Rows from block 3 of a small multi-label image tagger, named by matrix and row number. Rows with one number within an expert belong to one neuron, the router's apart. Each number is 128 + 32 x the weight over its row's rms, rounded and kept within 0 to 255. All counts start at 0. Numbers have three digits each.
Before each expert's rows are labels from the 100 images, of 14848, where the router gives the expert most weight on average: "lies over" is the class under the peak; "strongest on" is what is common among them. Only what is clearly more common there than usual is listed. The data: aerial photos of the United States (SatlasPretrain). In brackets: how many of the 100.
# router: slot weights (model.blocks.3.mlp.router.weight, 32x192, trained with AdamW), inputs 0-191
# up: expert up (model.blocks.3.mlp.up, 16x384x192), inputs 0-191
# down: expert down (model.blocks.3.mlp.down, 16x192x384, transposed), outputs 0-191

# expert 15
lies over: crop field (37)
strongest on: crop field (40)
router.30:122098119137122118099129100106121145123164107132089123157064114050142091133058182081085116117086139086100135158111110108120106153098149199201091114175188129174123116118125204157089136154168121102126136061117151162091157147097143177103120154100075182194137161128161106117119131159128165144138116091083131124098120119115133175154105111161065096070139113160114182145109135118038160123142121094140136069187089134146161142159150136150123113134091159190112115150107142123103092174111116106104155162101156105122096076080118144134202145175101163161111131090165193085111155175137102114
router.31:130117115109141120138122079179154141167098150134112162123089148068107073119142140084108101140091138106084128159094110099151130086064099181177099104196140123161104146072115166136099163170145112116112129059154143172096155154093124157110127165159075145174156124141158102140145165174154157153112102058089166116129148153149120101168133140148100084092156106133125124164133097093054108105150100094062176117167061160193171119160154135158120114150073184168091091124074172092123081177140104111154175138087141103121076117098130150137137145156156145155090129096123205126138201174127133089
up.4:168104203142083149140164144162147159104127150138116156062113190173151118157152093191093090128128129149132096150103054124096118178092067177126146074112129189088117118117173127090178031099148137112068128162115105140078124129134129188113104084199125128130113087125126066163091103165133138157138082122126141187128132147138133164173121127120107112121111151100074142140067140185064131110091115130139139100132132102148107072119155116121184158138116179158124171114175175133142115096141113126149097100128121137136138203143106145152066121084118096180130125157130086070188172136128098144
down.4:126129091090137119100123113092129114145135145144118087070189102146110149112125114138076130129123133070096119169120066134114133152143105096156156097157097075058182126136147110130128106150129082136144158134140165160126074127181142120181147150061184138160089146112173092065145092185133077109132125112094076170132085126102150101186143100126097140148148126164148007138181163148191105068118169084132137127159116108086103157093125136167134095119144114105103120161164101133096129193114124124169089112128155152045107155134108085126147123153178125092117121082136169213129083113132191129
up.5:133129141164130095164135121133095083134139081121157120177100161110067110124102125064093112107173077106091170132165148086168101112148117082203133127070157148126081123078108165148135118138117139127140116174118137162218152093191106137101118134134102124149149114118157102183129120129126137089131103180125124196174184111150142114128126134117136122116105154091101125141088163157173085121074123167058154098100125149099136195163091203148163167116032136085136111100148076185068139122125167123147085098132145078094117145115131093129088120110137107061191190128130054137128107143138121129
down.5:055124148176093136110104074084108131113107103106124091170139135097128097088117122171094130183118144124104173126091091116184155128153109104140138131077122190154057112102164202131164136120143076122124113108186120074143167134109091112134145181135139128137109126171160198125148096136141113065097148117166082120127097124133136163147107226171140078113094093120089163156149116053127142138141088125155125074159160114086091124109150148140153094140193154146126142134121132175114164145104162114058068139131108102097121073127169170127107132185169179103165169067150156179088179127098114150
up.6:111137141165119141109103129196122115151151179106147127137074180167082128127105133129085112102153163142106146133126110173036152081120146090161172114172161129130143126108140145142136078102141130128105182134090139100077064125077167116147117169126135132136087118094127130124065173118063138089135141192100127129138135134139142179161117096106173123126153148119138098169122140158039078140057099183064114181033177123071134206205039106132104142106137142103128093127132098153159114118088120096059108096142133126123120128130078130061121089138089136146129146123150149146110154133133137132
down.6:151143170091082146151167199156144110112130098130173100134127084128122156108171072109215109152103107082102125111159131155131122161131133113149056062081128062129127097154159148133094125145128121118097066163099163174166167143128129096098128090119118108167106142134154116157127095136128078118124090172131168104109150166159127046094130161129060145143093091171191107147147140173138124165125116130167154114172110162147102071106130129180188169117138160115110094187160141140119159118118125153165157141119148132136133075196183120127144127079078211085126232148109090150121128101099128121
up.7:146152095148165124113165204111122128159158135121066139132145134123114088144145131115062126092122207164123176147124108096156102161118090190130158128042198100118086137089175120151092153153149138080119096089129066135129147128093120129143111119150138109126125136133127118151075155148142051126101125176116129127198122112139153174140159142093152214098143159113134113091107125126199139115146107134091132118165191130076119131032117153120110128221104157127134159103119136108120138095152120128101125105081171130101113117068078101113169164059185091100149169126088129123170083111184099103
down.7:149093164092136113118120060132126082126107124131116091188132146130076130131103103173102077109165092133123143059099165061068158096129118105177092157114154102107161075130096161139186165148085086135095108104098137097155088097141129140201114150158127138122183068121131138163114100109168106146138126132125115141102084116117117161145162128159129128119167129138087116141156137101100053074142161133170137208144138097138129139184172162149134112129203136172136130132115062144163131115126138124090085083107117130112164143181130124190079084108119179114178116118098221054130158099082152073
up.8:166169132083140131163127120150152113045122081115103102157165067128104131123132112105066151093180118090122132053142177131157152156128145110136070126095139177025162133125099126079136139151141151121150143094186096132160132138130129121106085055182108126112126058143166121086095091156086190083162093155131162119147139115116137127127186146143170131130145161156100122119156181114121136125171134137179079160130140121106156129140061104087081166129085175138129097085130146124091149146105131155128104076146062177108122119088088069141131105112127191089151158132169155228161151128137124118
down.8:140133106111040132126141110120137112035173115107169124112138076067182137125145123137209139172128128131141169190132101131214150103142121126159085146141128133134132153126149112136133139183139116178121166084117204117108088151149106163110085195114111215126086083110215104069114060131152143116112111113146121125127118115139129168165177134106098122152140135120122139144144169109147146122079139084135130095126115116117093080140161155140154126138181155169113147096117150068097105130103126118058101121111120092128106129096094136143204117118186186121079146095164033122126131080118153144
up.9:168084155159119134108110149077125126132130133138127122126187083169086117118153121094139139148089145122150154051105124129090122130133141118143123102118102142083121153178132077134076120105073238131121125126134126110165164128121099117106112190116128150172178131108111151119048185122128105114094127105139094166135122146140109137111140149138192098143182062122095119150148132067107142105050149151011102107091111113151137130155132128132093247132146140088142122103091133194088122122132129174113140167113080134176120101132135126129205176145177167136168153174103109165146137083104170145
down.9:150182152111133183108092073118118083093234128155116130104132209133096123172105163117161109130122118120164145154115083114086129142161134128108085100161131139165159118116100085088146128148147139145121103114120124122108206128115149153151111085136191163175156132158185141174156110084164149122135112134199036077105120194186154132085133128072130103128204160123120177132141123093118137135107099158129098121129129102111100160083144156160124118054191123185088143118121073120151083131186072178136192133118110108122064141184132141151121110144113112154101115098133074115145128147098095104
up.10:127150176123111144131142128140119134123164094168141146098121169092208103131104101114108183104133165131130110105174135135138134118184185213114105111072149192141145172158126134137121129126079121140146137164185090065132126161117101073111157164102182119159126115073113112145074055187117109128111140121151168144127136085107116115169100135123071085093172111145086095125110105103072127111096081159095228184146137128106107133096129121109138133097136141096131099126144191162086050168133129132180146107125101152093178162134200115148109102111141149069126137144182110101131159125084175050
down.10:068167129118097120114172122129096046137166159112067083154134105161143130147105167098138097106082092156124222169148151112127169213128153089108123129103103112099086097108125063104089161153141129152093133071112190132107130141197114101126118136155117129099180147104125149099150115123134117112097125157126124090118204078116155086132122171155215157131064189160138115111138128123129069137155123098141114121143130124144151137125106086087080117115106149160111109108135092131178126159133130060116143132167124134127129113208188166159144178081146203128134137089137175164136088055105121154

# expert 7
lies over: building (36)
strongest on: building (98)
router.14:166109138102136065134106097109125137162121134160107123097115140103156098181129103101125164164081143090133204142103111157131153221109161155148186127118187147100111155121173149133081152157137162153119085126165117182108177089111103069119150158158133145060212137120135128075123096121141138143136096054147160150110106160159092157180112124174186177103145083138107095092113103120151105119111140098090170109172115123136192115090174179113109155166062167081132125132099135097098108156145151153074140074079088114110117140067159157138191123132119107137142104108068094138150073092122102090
router.15:135097111120143132135145119096127138128127154125091134136077138062156090169124132078180095168087147073140184145135075111158108231064137117110171138097144135143076127134144119136132101131150165092112118108150163164144192097120124099140124142120166171095174142160149132105162117164178179147128075042156144110115115119153142194155103170159128193103111087144102134119170144135112097146122112101119174129164144165130115107143179125107126165122036174127093096126118157101094098148119148101076161108078130078104120094084187187160198149165126115141129108100084086166131071119088085076
up.4:058166120060137123063118131173135169140095123082161120158165119061090140186119149076152093180133123116102211106114090057159173062135093115103109123133139050060129128121150117177148130136108164106095173095134131117156097131083168141142128134105164100169153191143125116133125137120173146152130120086123138139087187134178143172096193098115197056077175090154141135128188139141140129127106111117128095133101175140112163170071111153099097139118112169097127145108113103129169126124135128067109080111205165133129137153167130132107147154122106122140061124125129132125135179074105131145
down.4:108074180108110145214113116154180054094108122113128111158076123158103123115134059115131134102127101123141136139078141116086117112114132141103130113124162111168116155113135069124133122064143126128109104127121143118112047136141101129115214098124150141092126105153101147137137092094157173100165175131142148094160146132136106144047126091106161116181084148088082160143197131140150132111103103137132174192120147158149144116158079140122140150146079157083160110116102192143102117089135144177188151100159137068110142148141174057081144088076069138081200166090087157125052161133117114111
up.5:139100135161123204162085145144117099121151104117170144109085114171138120136047169130057144171124103111155176087116114128088166092074073065139122109178135084171180115148121198150207151072127123141147141109164071112055131151188128113149096099146080131119122140109133129117128126115092104099121126104126154182100102135129179094137103188122138095162182123140153134136094115172102114121170094123148111132143094083101090210111173072130159213124075092160097135119160134147108121148133142135161108106066134145144146120078119109113132116126146115121121089058069181164111139172160146121
down.5:141209144118132097128142087060147108139122118127108144157087134118134139166150139148142101124131164243162125134119058145101075153117154147156136165114115078123085140133093090143141107088057105119146081163093093112162086123140149152128189123104107073172211100208174145124154108126132157150106111159093130206136144091157137117123176148093062142142106105104163152084086107105100130134124112114172123130120136164148122118177122167070153117167110144077156138117092080093192160118124084121127142126116131072204129120174181145141165110125101079153137117155100146085121064171123132095
up.6:113196184121149093114140115193121109105126140087128186152111131145119134181137096094190124149141115130150167136186072094121123036138130128088061102063145106139146113102052100146113088143140115107169130057137060142089078170112084106137155107108143129130135123155124125112164168128132151129111116143128130126068094120122143129077112136128114148131089100076137102183087129119170098163128111124078100072142156119120197147192124080088131129138200151143156117131094126144071188142130130132197147179183061133084140114106123115152085132097112208143111114135112176139084112120103182131
down.6:097095122128085100202129140148081113135161147108124111116125097119162107191146111138132084142105220099173161153124121123110138014158112118226125159088141165094128158154175136151174096138066105109158137127138085132112207114131100139152129140072128127132120133115106127142121127130109123135062152131135110142125137139178123062092160131094156115109136140082108110122121153190186106157143159123133138118178180161139068092092117162153168173092123166163136229053211131182124115134144127148119120097100154140109090087147124114139159170132190109109154109075145105131116158124143144129
up.7:122120159177128115120116132141074091155050113153196127085153137140157110142188151132118108166150133139119137097137153100104127085116127093061095149131110058111141081086134126106172125108190127133122114147100077203148094128137170117127094118130168117089138145172137148148101122141145113055107159177100125125133101120109120123122153162199108050139128175153173171141114170194128097149153177119096123200134116117123132164083082108090138203083086125110113178128155142148131119134125102075198130095078117177160156119160113148143089124093122071135195181100173145119089160137121102205
down.7:151131158169125097105144140181085124099130112128132125162137167104124103159126077141163084150103099081178100126116211104129159117166081184053205133141127199028170149161114104142102082122100144175137137121158092118136152162084098081086121154109133185127152183120125163106148130135125117131098082088087158077154115145109087103174143126120166143139118146130106057108107121071239105134125143115152114101150220130151093128104135066139066142124163128084050124168166167089140139116122103125122139155133127123122136115100146116126092121145208124146136138107126127158142141122167117161
up.8:147101128108136152056117111130154149130060122140057059164162168176198131122097072116129131123148075128188098135154170120125148103132145255134098109024097096162183136122111091160150163098118148116127148109088187131119156128117139168125135117145203139090148130191090146119113088085145123098132093148117101120138149124128135101115114097143149128096161160131120085107121095112116049130078132124182144154125118116114132120127098144120132076121096193119128140101116164157141213163105126106079145160137105099112140088126114147158145142093117105070133104150136148139127187048097112128
down.8:165144172095097100097086115057128125134134122112121133146129125143076179134111103127140142115153107100129092117120138126160130212123126027179160105193139134132079124111134152128198061116175141128138152182120118152124149140127200164115133105116140029128122126058186142147145157181107144125134094155147114122126132131132142093125093165151139091149068129139106171174180111119166159120084087134088122148068158089208121148110095153118139158156110120145127108093126089142195153131130144051139096155166082140183168148130152198126075155149066104083086123119123158094152149132119094128
up.9:171117171149080160136108096152121172128092164106086114197218124121151145117137144176136153106091164184129135128115195115084152135130136113124158134112129173116175111056091144126132122106137108075135133100141117171089051128134135188113162113118245142141120142131123132144120165150126128075134083177137173111145152145128112107103135119114114102133109187130145129108057090124144121116158103106102072174116178133102139124158121105113129125092108149113108127057089109116124125192103139126146143109165125217167087153073085093130151122010130107131141169182147137083129176127165116101
down.9:128121136143154068151098150144141083111087124161104198145096066141185103141130162100123118141124083127181106077093113120102136136166072213094182138076133140101194161197103091111132125169086134144109122111123137123127103127086131120096168153154099202089146146166131124117097126146104056125104168147119145096116132144101086136154139149125140169148197155060108027104083100112168097135153123124099111119183176117100077105138149136128141109116085113116117152154130161059141088151092116131090132123113105158169090154127188137150084126136203173065150132135113118164154068110151170155
up.10:153166106157116123173155117132100093111046170108184167085169121143166125124133151112107128140114123155135103073131137120053155096110112131050132135168064097110106142013116123107130121131146025107136107127091086164185083126149114127114116106136111153155141124169127128188113148179140133105116116147158181141157126057158098160104175127128074083137129127112180149114102157167131072130061103111134146193148165129095127180110133061084109176107121173089132122107128069165135123130134128150164126141167111152160088159111096130135158118106132112091154197127217107103141144120135134138
down.10:165080142132118077145135121136090124107119143153140133169199093097141130162108102144126062169108093123244091125133140147087092107160077147030176078110106176082145139130146081140106147171145109151095146146154116096113120115047064123102162136056114160124133131101144108128149114133129108113126133144102152079158150138129099106136116165127164165160161135119183128126100110127191138144108148131156100094165154113145072089136101096164136123108097202104059128165144216089129136133149095095118209122123111141125152172107100126103076137153193140133133121130116093148204133131146142186

# expert 6
lies over: crop field (25)
strongest on: crop field (28)
router.12:129099141201139097119151072098131108188199136129126174145083200104056100148139133110143088140090148071130114115098084123152079125105175137087182114123108091150096161159127132109130133138141101086088087150154127159082097124091130195097165119117137164188133166151152090126155184128146178181107117169095174128083143093161132145123112146150088192145099116090112121117152144155132154138127122119110170092145184113161133094093148128131085120090181162166113131167103140081154084149115140125054160068101131086051151085134128174177102162126145077168070091137107081136128130104178105113
router.13:099093123163127139134116103097140131153203150096111138181084173123109152125128146096109105123070118121126164174142120133123130058082142096099124100143138117173107129154110037176126184163133120191110103120138167168099142085145124089093178062118072135131185130164160104101180144129172166191120106175114194119105129125156150197145101176158109123114090111109086155145113155125157142167175124120148160099174195144157170096133172149148092154135070157133100094151088099092086100124090173133117172115097100124127139113124178160139142153167109163183110073105055110189119116115117098084
up.4:142152113120151087114138171145126144132122153075130123133139137210176126095182100138124137124197118141091131174159141101098203101169102070195169133113160119184099101084162170136190107097094110149166113137149152128123145139105138157107122124124072091133151118077097119104161123170166122131116193082127085192159126159133107090116083124129141154143152105143097118174091110178100160168106142167089089134117161106180120135106143190082091068196071043094111127133128052173133129120141131172089101096100079125110126139102100080100095128168106134060111128134096107136135180105133100165
down.4:140156089094143128139190105122141130124142095095151095118138136073098175131155118106201128147154110159099176087123069139202128079129155191066152151095087157146142194083170086136124115116092142137197131139062121084137142124154113143128172124108158082101063165139154114147142085159139142084126128130111089123098070100131139224182139095159160199173139105174121166158094092145158122105108130110126188125144156133110186166158133123125152216151143123108145105169155151066139147110127129076112081158142146148097120118080053125146138123145137066107134147078111152092124111153139128120
up.5:129169101101147068142179180087130099117081176139095151132161094134190107145065148079109152137158098099143106109151154163063098171080099133141117183112134099110093143156155178128105129100144135147122106118105146115166064151108159222121151110102139127123122104147126193112169127126100126148144090080164129112107151088195110144168136102136151128128093101164106177073145112139125114111148156146110152157124123114078111153105094143185161201127100157087119143122090088131130201129113123122121147149113097135235128090184137135101146155201089098079115135187157108055183136139079143135
down.5:193088116163146130131077110090105147082085102104152078145108106045061105128176148163082094130167063098142165134153130125168144221160119099128111136095159150198086141107093135144096209105111165101125132125146167080129145186138156120121091089154122144128129130162128142163132120144151121168083130113121172119076135167136121126114114124129132116122097164151143095117116142152151128134172183131204184138126077127240092105102192139115115142126135099142171084138125142169176118125084128122200126073077123184119100135120168118141145073157176158130127123107127141134138094064128097121
up.6:113180145127131097139122126098142106082150113152139154168146130155099134098234069125146166091180096081136099095117099159149121107119129105171133119160098115167132117063084174140153118106053113078122111137180150142149170158102096138130204132209162127122114118115113127129133109204177112096128200128130127130156081106121138138113140072152152144135124093141129120165111152132148123146126164140080149179060189152110120193120093164114134098138105126049139156140133117127139114125140133127068085091152147122152130115104133174038099174075142107054140185106122110206101154144155090145
down.6:102169191102179125111122128171138132116091102054130089123132140127175182158134049138101111103106119154116188167110093162129074111132148115108181177151200040150130082132118126120146150110103129108106129149141137167130130102197076112132128091098144070152121117147137131171133142186125118127130104163156148173126128097140161127126154144130108200149107068145090122183102124077107184147097098076104153132137110159169120163135148127126118151127104131119149115076132114102141157153117120106151174137123069089126085097114122142081178077213123137095087106123070217141032087126113145120
up.7:109142188135144141115159107126152116160119169075131154129095163075153142150112154145100183139142129129112132101142179136093081072148132175161104083171125115161146144070110200134180128110154107125081103133099124121120114127078083145161114105080183156067120120133151126140140129113123084119127089191123066130126083164107164078124130128119122162165076127207108194110112182180086065149173121186181146140150108150140100145145109125081107127101122103169152156095113030147123100117086174117141088100140077174137072144098113166151139113174109165120091162091091108111086140195101145082
down.7:198107125174100154079101111159135118150097109165118135127098174131098117163156140155160147137152175056203118075134124161103132151136141163125113170133094145146135128117224188150131122112126067140117135108089097081106071125053085098103127120136126134126131155124125189099096104099136113118138108158147120156108187128127143255153103129107125131083134189127136144112102162157101165117121158148135131112100142145138151146131102060156130119100255115111153169129181110128099129089130136131107147137154153114125085128100191124144103135073092138097143112142066130140151092118124140122
up.8:129154175119105120130101106124113104105106157125207107147104193149099139201127147166096141160145049179097126153132130120095090125091163137186120112121077190149147086124174083139144092104109137181121143165116142120123193178131138174115092098090177109140111137115141128191122106165131092127139148145115128119165064127134186093155121141101085150165058097140147084088089085173182156136133204124117105098136210122083120067081111163117160149164133131097137127167107130135133146158118130147161161102121118114129158052113131153201126108168100126067097092154160081133105155064113161151
down.8:068133087153082104111082109064157174112147094142137157111143215161175106181118125107161119114094152078117108045120132103136138126152091123100140095125103161093042177079136143136136170135113119095137120167135139133170174149105073063124143138109115120145070152159129096207158093123100137128144121121121098076171173086146145155150131125100107112139106141175132107080123098148112098114140086107108142144139132158155157192160125135141128155128229116168093129094115091109144174119099116111121096093130151113058077123086131163144119193118148115120130058122170149107034124172138103085
up.9:111195146111121105131191109121172113169160115142124128112153074150065151102089124136177116147187114107118085124157130127129149153121077137112098091102111109104133155128127110108214127114143164097094144101095116114074118153134091183116143104121129124045131170162123101129108112161112130145078075122116120077058113131123118132104172094144144113144128121143145170096108122114154226107095113155082143183108103095109149079108136073091203130171077112105082133126046141162109098110128140122132205143092212090139121141038115111122128160148116142179110177116118048111153093128134148098
down.9:083114138147164115046138084128153135132160143118124067130092168175236119091132164127108139114131113175139158128130109088116133153127129146194166142149167100097168156132160140148190145136113102064125172157139158132168130129141096111167113162074097125127073146125190111138101222145102085142100142164111085139104162112160168176115131134091186151130114091141112131112144144133111146130115143059111108145113101151139092143079126117125093131180155117042130118131150101140198148104149101119070121173120156151060127098113049084092105099121101121103163114054162165146100182179137116144
up.10:113172090105090113091117136113128106121061129154087142111091113099190131142120158185137158122065193122070122100129104186132172163119127116078115172155149143153130129096155226129133109125128137160121181120054120105130072149185181154153132038139116148052128074124108131175135114133094144110139189086163109116118099114097087142157148073112076121118148158139144071102180190110111121129137137092092109216135132129167098097076192134051146148078076151115119133108127122122125119119148129132143141096074130089127165164142131154114166102141123151101092134142124124081149126064118128145
down.10:202137134155124074180079116094145101141077103043134135142088143114100128142150094143091100126140066116184156144132111149107129116132148105155088166190111239132103143109138187148114105110125090172104133169121128125121106112096182165125104125116037147100129146153143140118172079085138128094116128155134163108057178169144120157203125162136125137095144112131143111093124139123103134067183126120157137110124100136137147153188103176118131191141190134145127127077130114141132080141124131109239148138117160184081099162100160069097127126138172141105124133134091082167136123088103138085

# expert 12
lies over: crop field (27)
strongest on: crop field (28)
router.24:107100152137164135106136136090128181127078113123128148127125043083079120158088138097120140116103202134124154170138093123131122087070155144157087086120108061135052139114122118148163217160175171139140079106173154127134133093132138062110144208175067119119093113154111112090155166140122151164148083145124160139112091097138116136149147160170044137079107105122082145148138158099139172143154105104147149071107119160147131062152151112157119110196226155163140100124112144121116147116089094139114148159124145137123119120084160160139118132143156163181134103105069205093152159172122111111
router.25:118118121154135091115140137080145156135106128125114157102110068063093124181102153079167091148071212113107193161111116110118180098097131135151103108127138069142074130107138121143083173165145156142117109111186152153152118134103123083103131186163077156166092156117152125118175184151129160168146101117099150127120123101152130107154104154163056185096115099134093068153142129134086216146174110136085172062147089130196148111121131145168119104152202148187124099133105148080093092145093133093121135118106127131130115109083145162125079135132145147174103113074069189081122174139139091108
up.4:150123134104116122060174158147138138135120118142140171069179048076165136116125098103118105123142105094135182135156090125104098079152123112073109145101154156173043147063090168091115096125089097127082096123144095065106148164093159112124155079156130192198135170191117127106134127165140154114126179060147122134094123106112163146153143155110129066158144098126149104123151122125053123097196150113133146220133099091107093196122099118121136112156050091172167120156154117146154155182128143146172137136126068118187163071080144147147128156138101141139148125095135121140136132113134130145
down.4:122095183106161090119119115184117155096176108143117096141188139142140138097134108123095113144149131140139136216102124100127110067124084127127136160081132109138139137146160114122118014101112147036136102135140132144163140139103059082091179122096137142053148115095087128172094183150069132170066144114135158091114089114120118115124058107123131110087131105118141127155137065172127190150114101129052138092102101110185132169144124126082115164133165145165079090095135136143117120142163097132116086101155137139158170135166140094133149085136135148185175147144075127084061092179150173102
up.5:127126143138156135145135112059174129151179152154098117180092155077118064124096114139194136160159100095126086104090133158142101133187121165164089105050143121093146130122177159110111111099125099121233135099157113122075146091130162157165131195120141144144143142131151110126135099133117180123132133119155131129154122112148163047143098084159083056134124113102131145098181104175108076133115164099114118207139113078127135139129123106145140036092115096036159142102103134070114173113131139177130094111154127159187106098142084108116187094132126139116180159172104134119077122112165121107
down.5:082156086141090141195139131121134164147184135154175149099137243146115146133170120085099083124078120134157140109142166068057039141088102164202142127159127112161143167162123101095107104154146129177134140135154126123170027133132123017052174118111144165152111142153141132138141185135123132110154145154103103108153098135139147112161128095141181182116114105134107138118063090140165159190181134132116137112085084161149144108136118125137108139113142105168150138092163090080123077086148126138170059091123137133099120121087110125136114133069110135139140121153136133131096132088113096141
up.6:102149111174129149151149121137099122128079071140112085153066151212126118157117115100064166163159076163130203138139129131093106140088157117090146132161165094100080125237131150126141090153128122175111119100121085089129135086091094147146139130106115134138117192149124117117127139139171083137098073165190075159126108153089093091109096162148137119109127096117160114164141056087112080121133098093185174193105144092149132196104104140145126087118102113185133105110099088177186148142135110154094094142115144131147118131166142107154101104133129089110165135135250133150131157087153135139
down.6:104110073124166129209111152026115136128136131119158084126078096082168128164095077131082149142115044136139121155116144145166114188086129144134037159153173166121126157111123128114141156138109048110162129119089098141162129161217128119151129171131080179114111119108157098110176177153137165080190140151091062130146118154149091154170154124152102101143107147177126099127134128080122127117101140129085132182152099149157161100100099151123109195128183088085165152079118132089120137114100125128050163126113153131085133094120101130134103126112130145109106144204132091150141103119187132125
up.7:137097147170116126145107123159102121130082195146084140088164110157097102092142076133040155173139124150145099150181123096084087125103080150108074082121151161201083127174136176138116091101128167031109155163107180090143116149141175163105143110106147098160154111129115177132072107100106131143112144094117115109107149108079145159191154130127171160141168094133128126111182139207066105135188086139135141149116182117100149162084092095128165178150157119128142107071164143113093130138146106159078126099132167173127156194152124162124161180122128165104191091133143124087132165135085125129
down.7:162068120100122149114172099133079215154083031101122115074136124154102146083106183128181131168052120167125122203211106143159076122134163102140124160123153084142133148074118136066148098118126076132111112147116107125132120134127142096157153117177064154131131106109151065169246185124131156124081131107132087092146148201147132123098151174085148098112105088133153105152174140128118112177099151122088172119140185147109115123126178093159148166161107150111112125172105130107155118125125129062133115075085166125126145124154115109098127136134123111143108185155165130155149128130130160131
up.8:130110131155133128139105100147114128133136105129079114127170128130087118153113120124180133149126052144129161104130162147128165109175124141103097132117090045144112119154176145115181117136157112068107155181141159122112114140164149142101090135127127114099125108168127217162094115132111120091141121184154124146142116086129126082133081106141090033097141115116138101136087179173136107117075090107223062146148085166086115186133154085133091108126175137131133137112147161147156134164152070135248130173135154141151133170175123129139133090066134146199136142146133142187104064148184083085
down.8:089126074137130103127114129108022089087143141165148082110137132133133112126063131102136137157132167108143111090157105141158083142168125119144132157146126162162094135088160130129107133141162141141148126107083094114100121081144152063110142138137076116097146140157155117147132165084151158122059093090074086110121130215179124088145153088107112125160106116141155143071091102142205080118140117136155123155058137112167102127087199134146145137123064167160169125130116118117081086128155110150117118105075099138087127129169136092144150211238093116151131141140076122085155132117117124225
up.9:135116120132112127122120172213154081096134134203129115173072144164136110095108092128144137131077118130079131123121157139127065137090124143113115157128104094144111135096141087170108158117097169158096124099100117103124169146117210072216161134112157123112129131187153135140129101136154118132147083082130102108205133172093116146135134135098207107148143123044143080134106158121150056097136116113184099175124121116137078189134115116090124152103171132126118123110093100138114133109145174168180125101121173121230113160150120096134142109143098154136187187118159156107155074202065129123
down.9:212137133181151149102181125139033160157117101151165109082105114113104136092068127098150105117089055146151143139108058138128190122081144116132162126066155195158091148128135146131159104122139177163128150146130132112109061214085191097120126092131111157095118144123125110152113099130060075091148140195090178118137140116120125138076161166063095120127089121130188189110113129092102150145118166169043140167146141149142119125037072107124115122151130159169131113165121127134134131110121124127116113133136153119124084132143135126149124094158161096120127156115173118168109055142115083125
up.10:136172092075116128130106126116133138092158090107027075087187183208161106204145126202123127135186163144137067160106122122135159122093121140179107153167141096143147106091131107148169121154070162112120156141101141145161111128070137178119101113138112111126131122131162144150111124158017108162064133121151122137110148143165136172160106120083079060124134141085144102113129157116115154166141173129166140055156089141132184161120135160100091115161098191168106173100124077104129124117162108143129138120137159108145149135149136104126136113109108078137211186131109112071133094141166134161
down.10:160136120123183104115148114102130138066153104093124156117127144127146107144091105153148116120164113125121156103175152147156147117158136117143124128144138150166095107097127177096142110113139117127164155169096140069130130161139094083121154166103047167114119150131136114072167123197131128106143095151151097071173133095103115148042114147166131118127119100137084183135135134103082138075108112116105077099130130128136167133145169093099089160162166092142114046077133175187140193114184198090115154205126121161102174175207181112135203162138084149145128081125137188124163141144063180087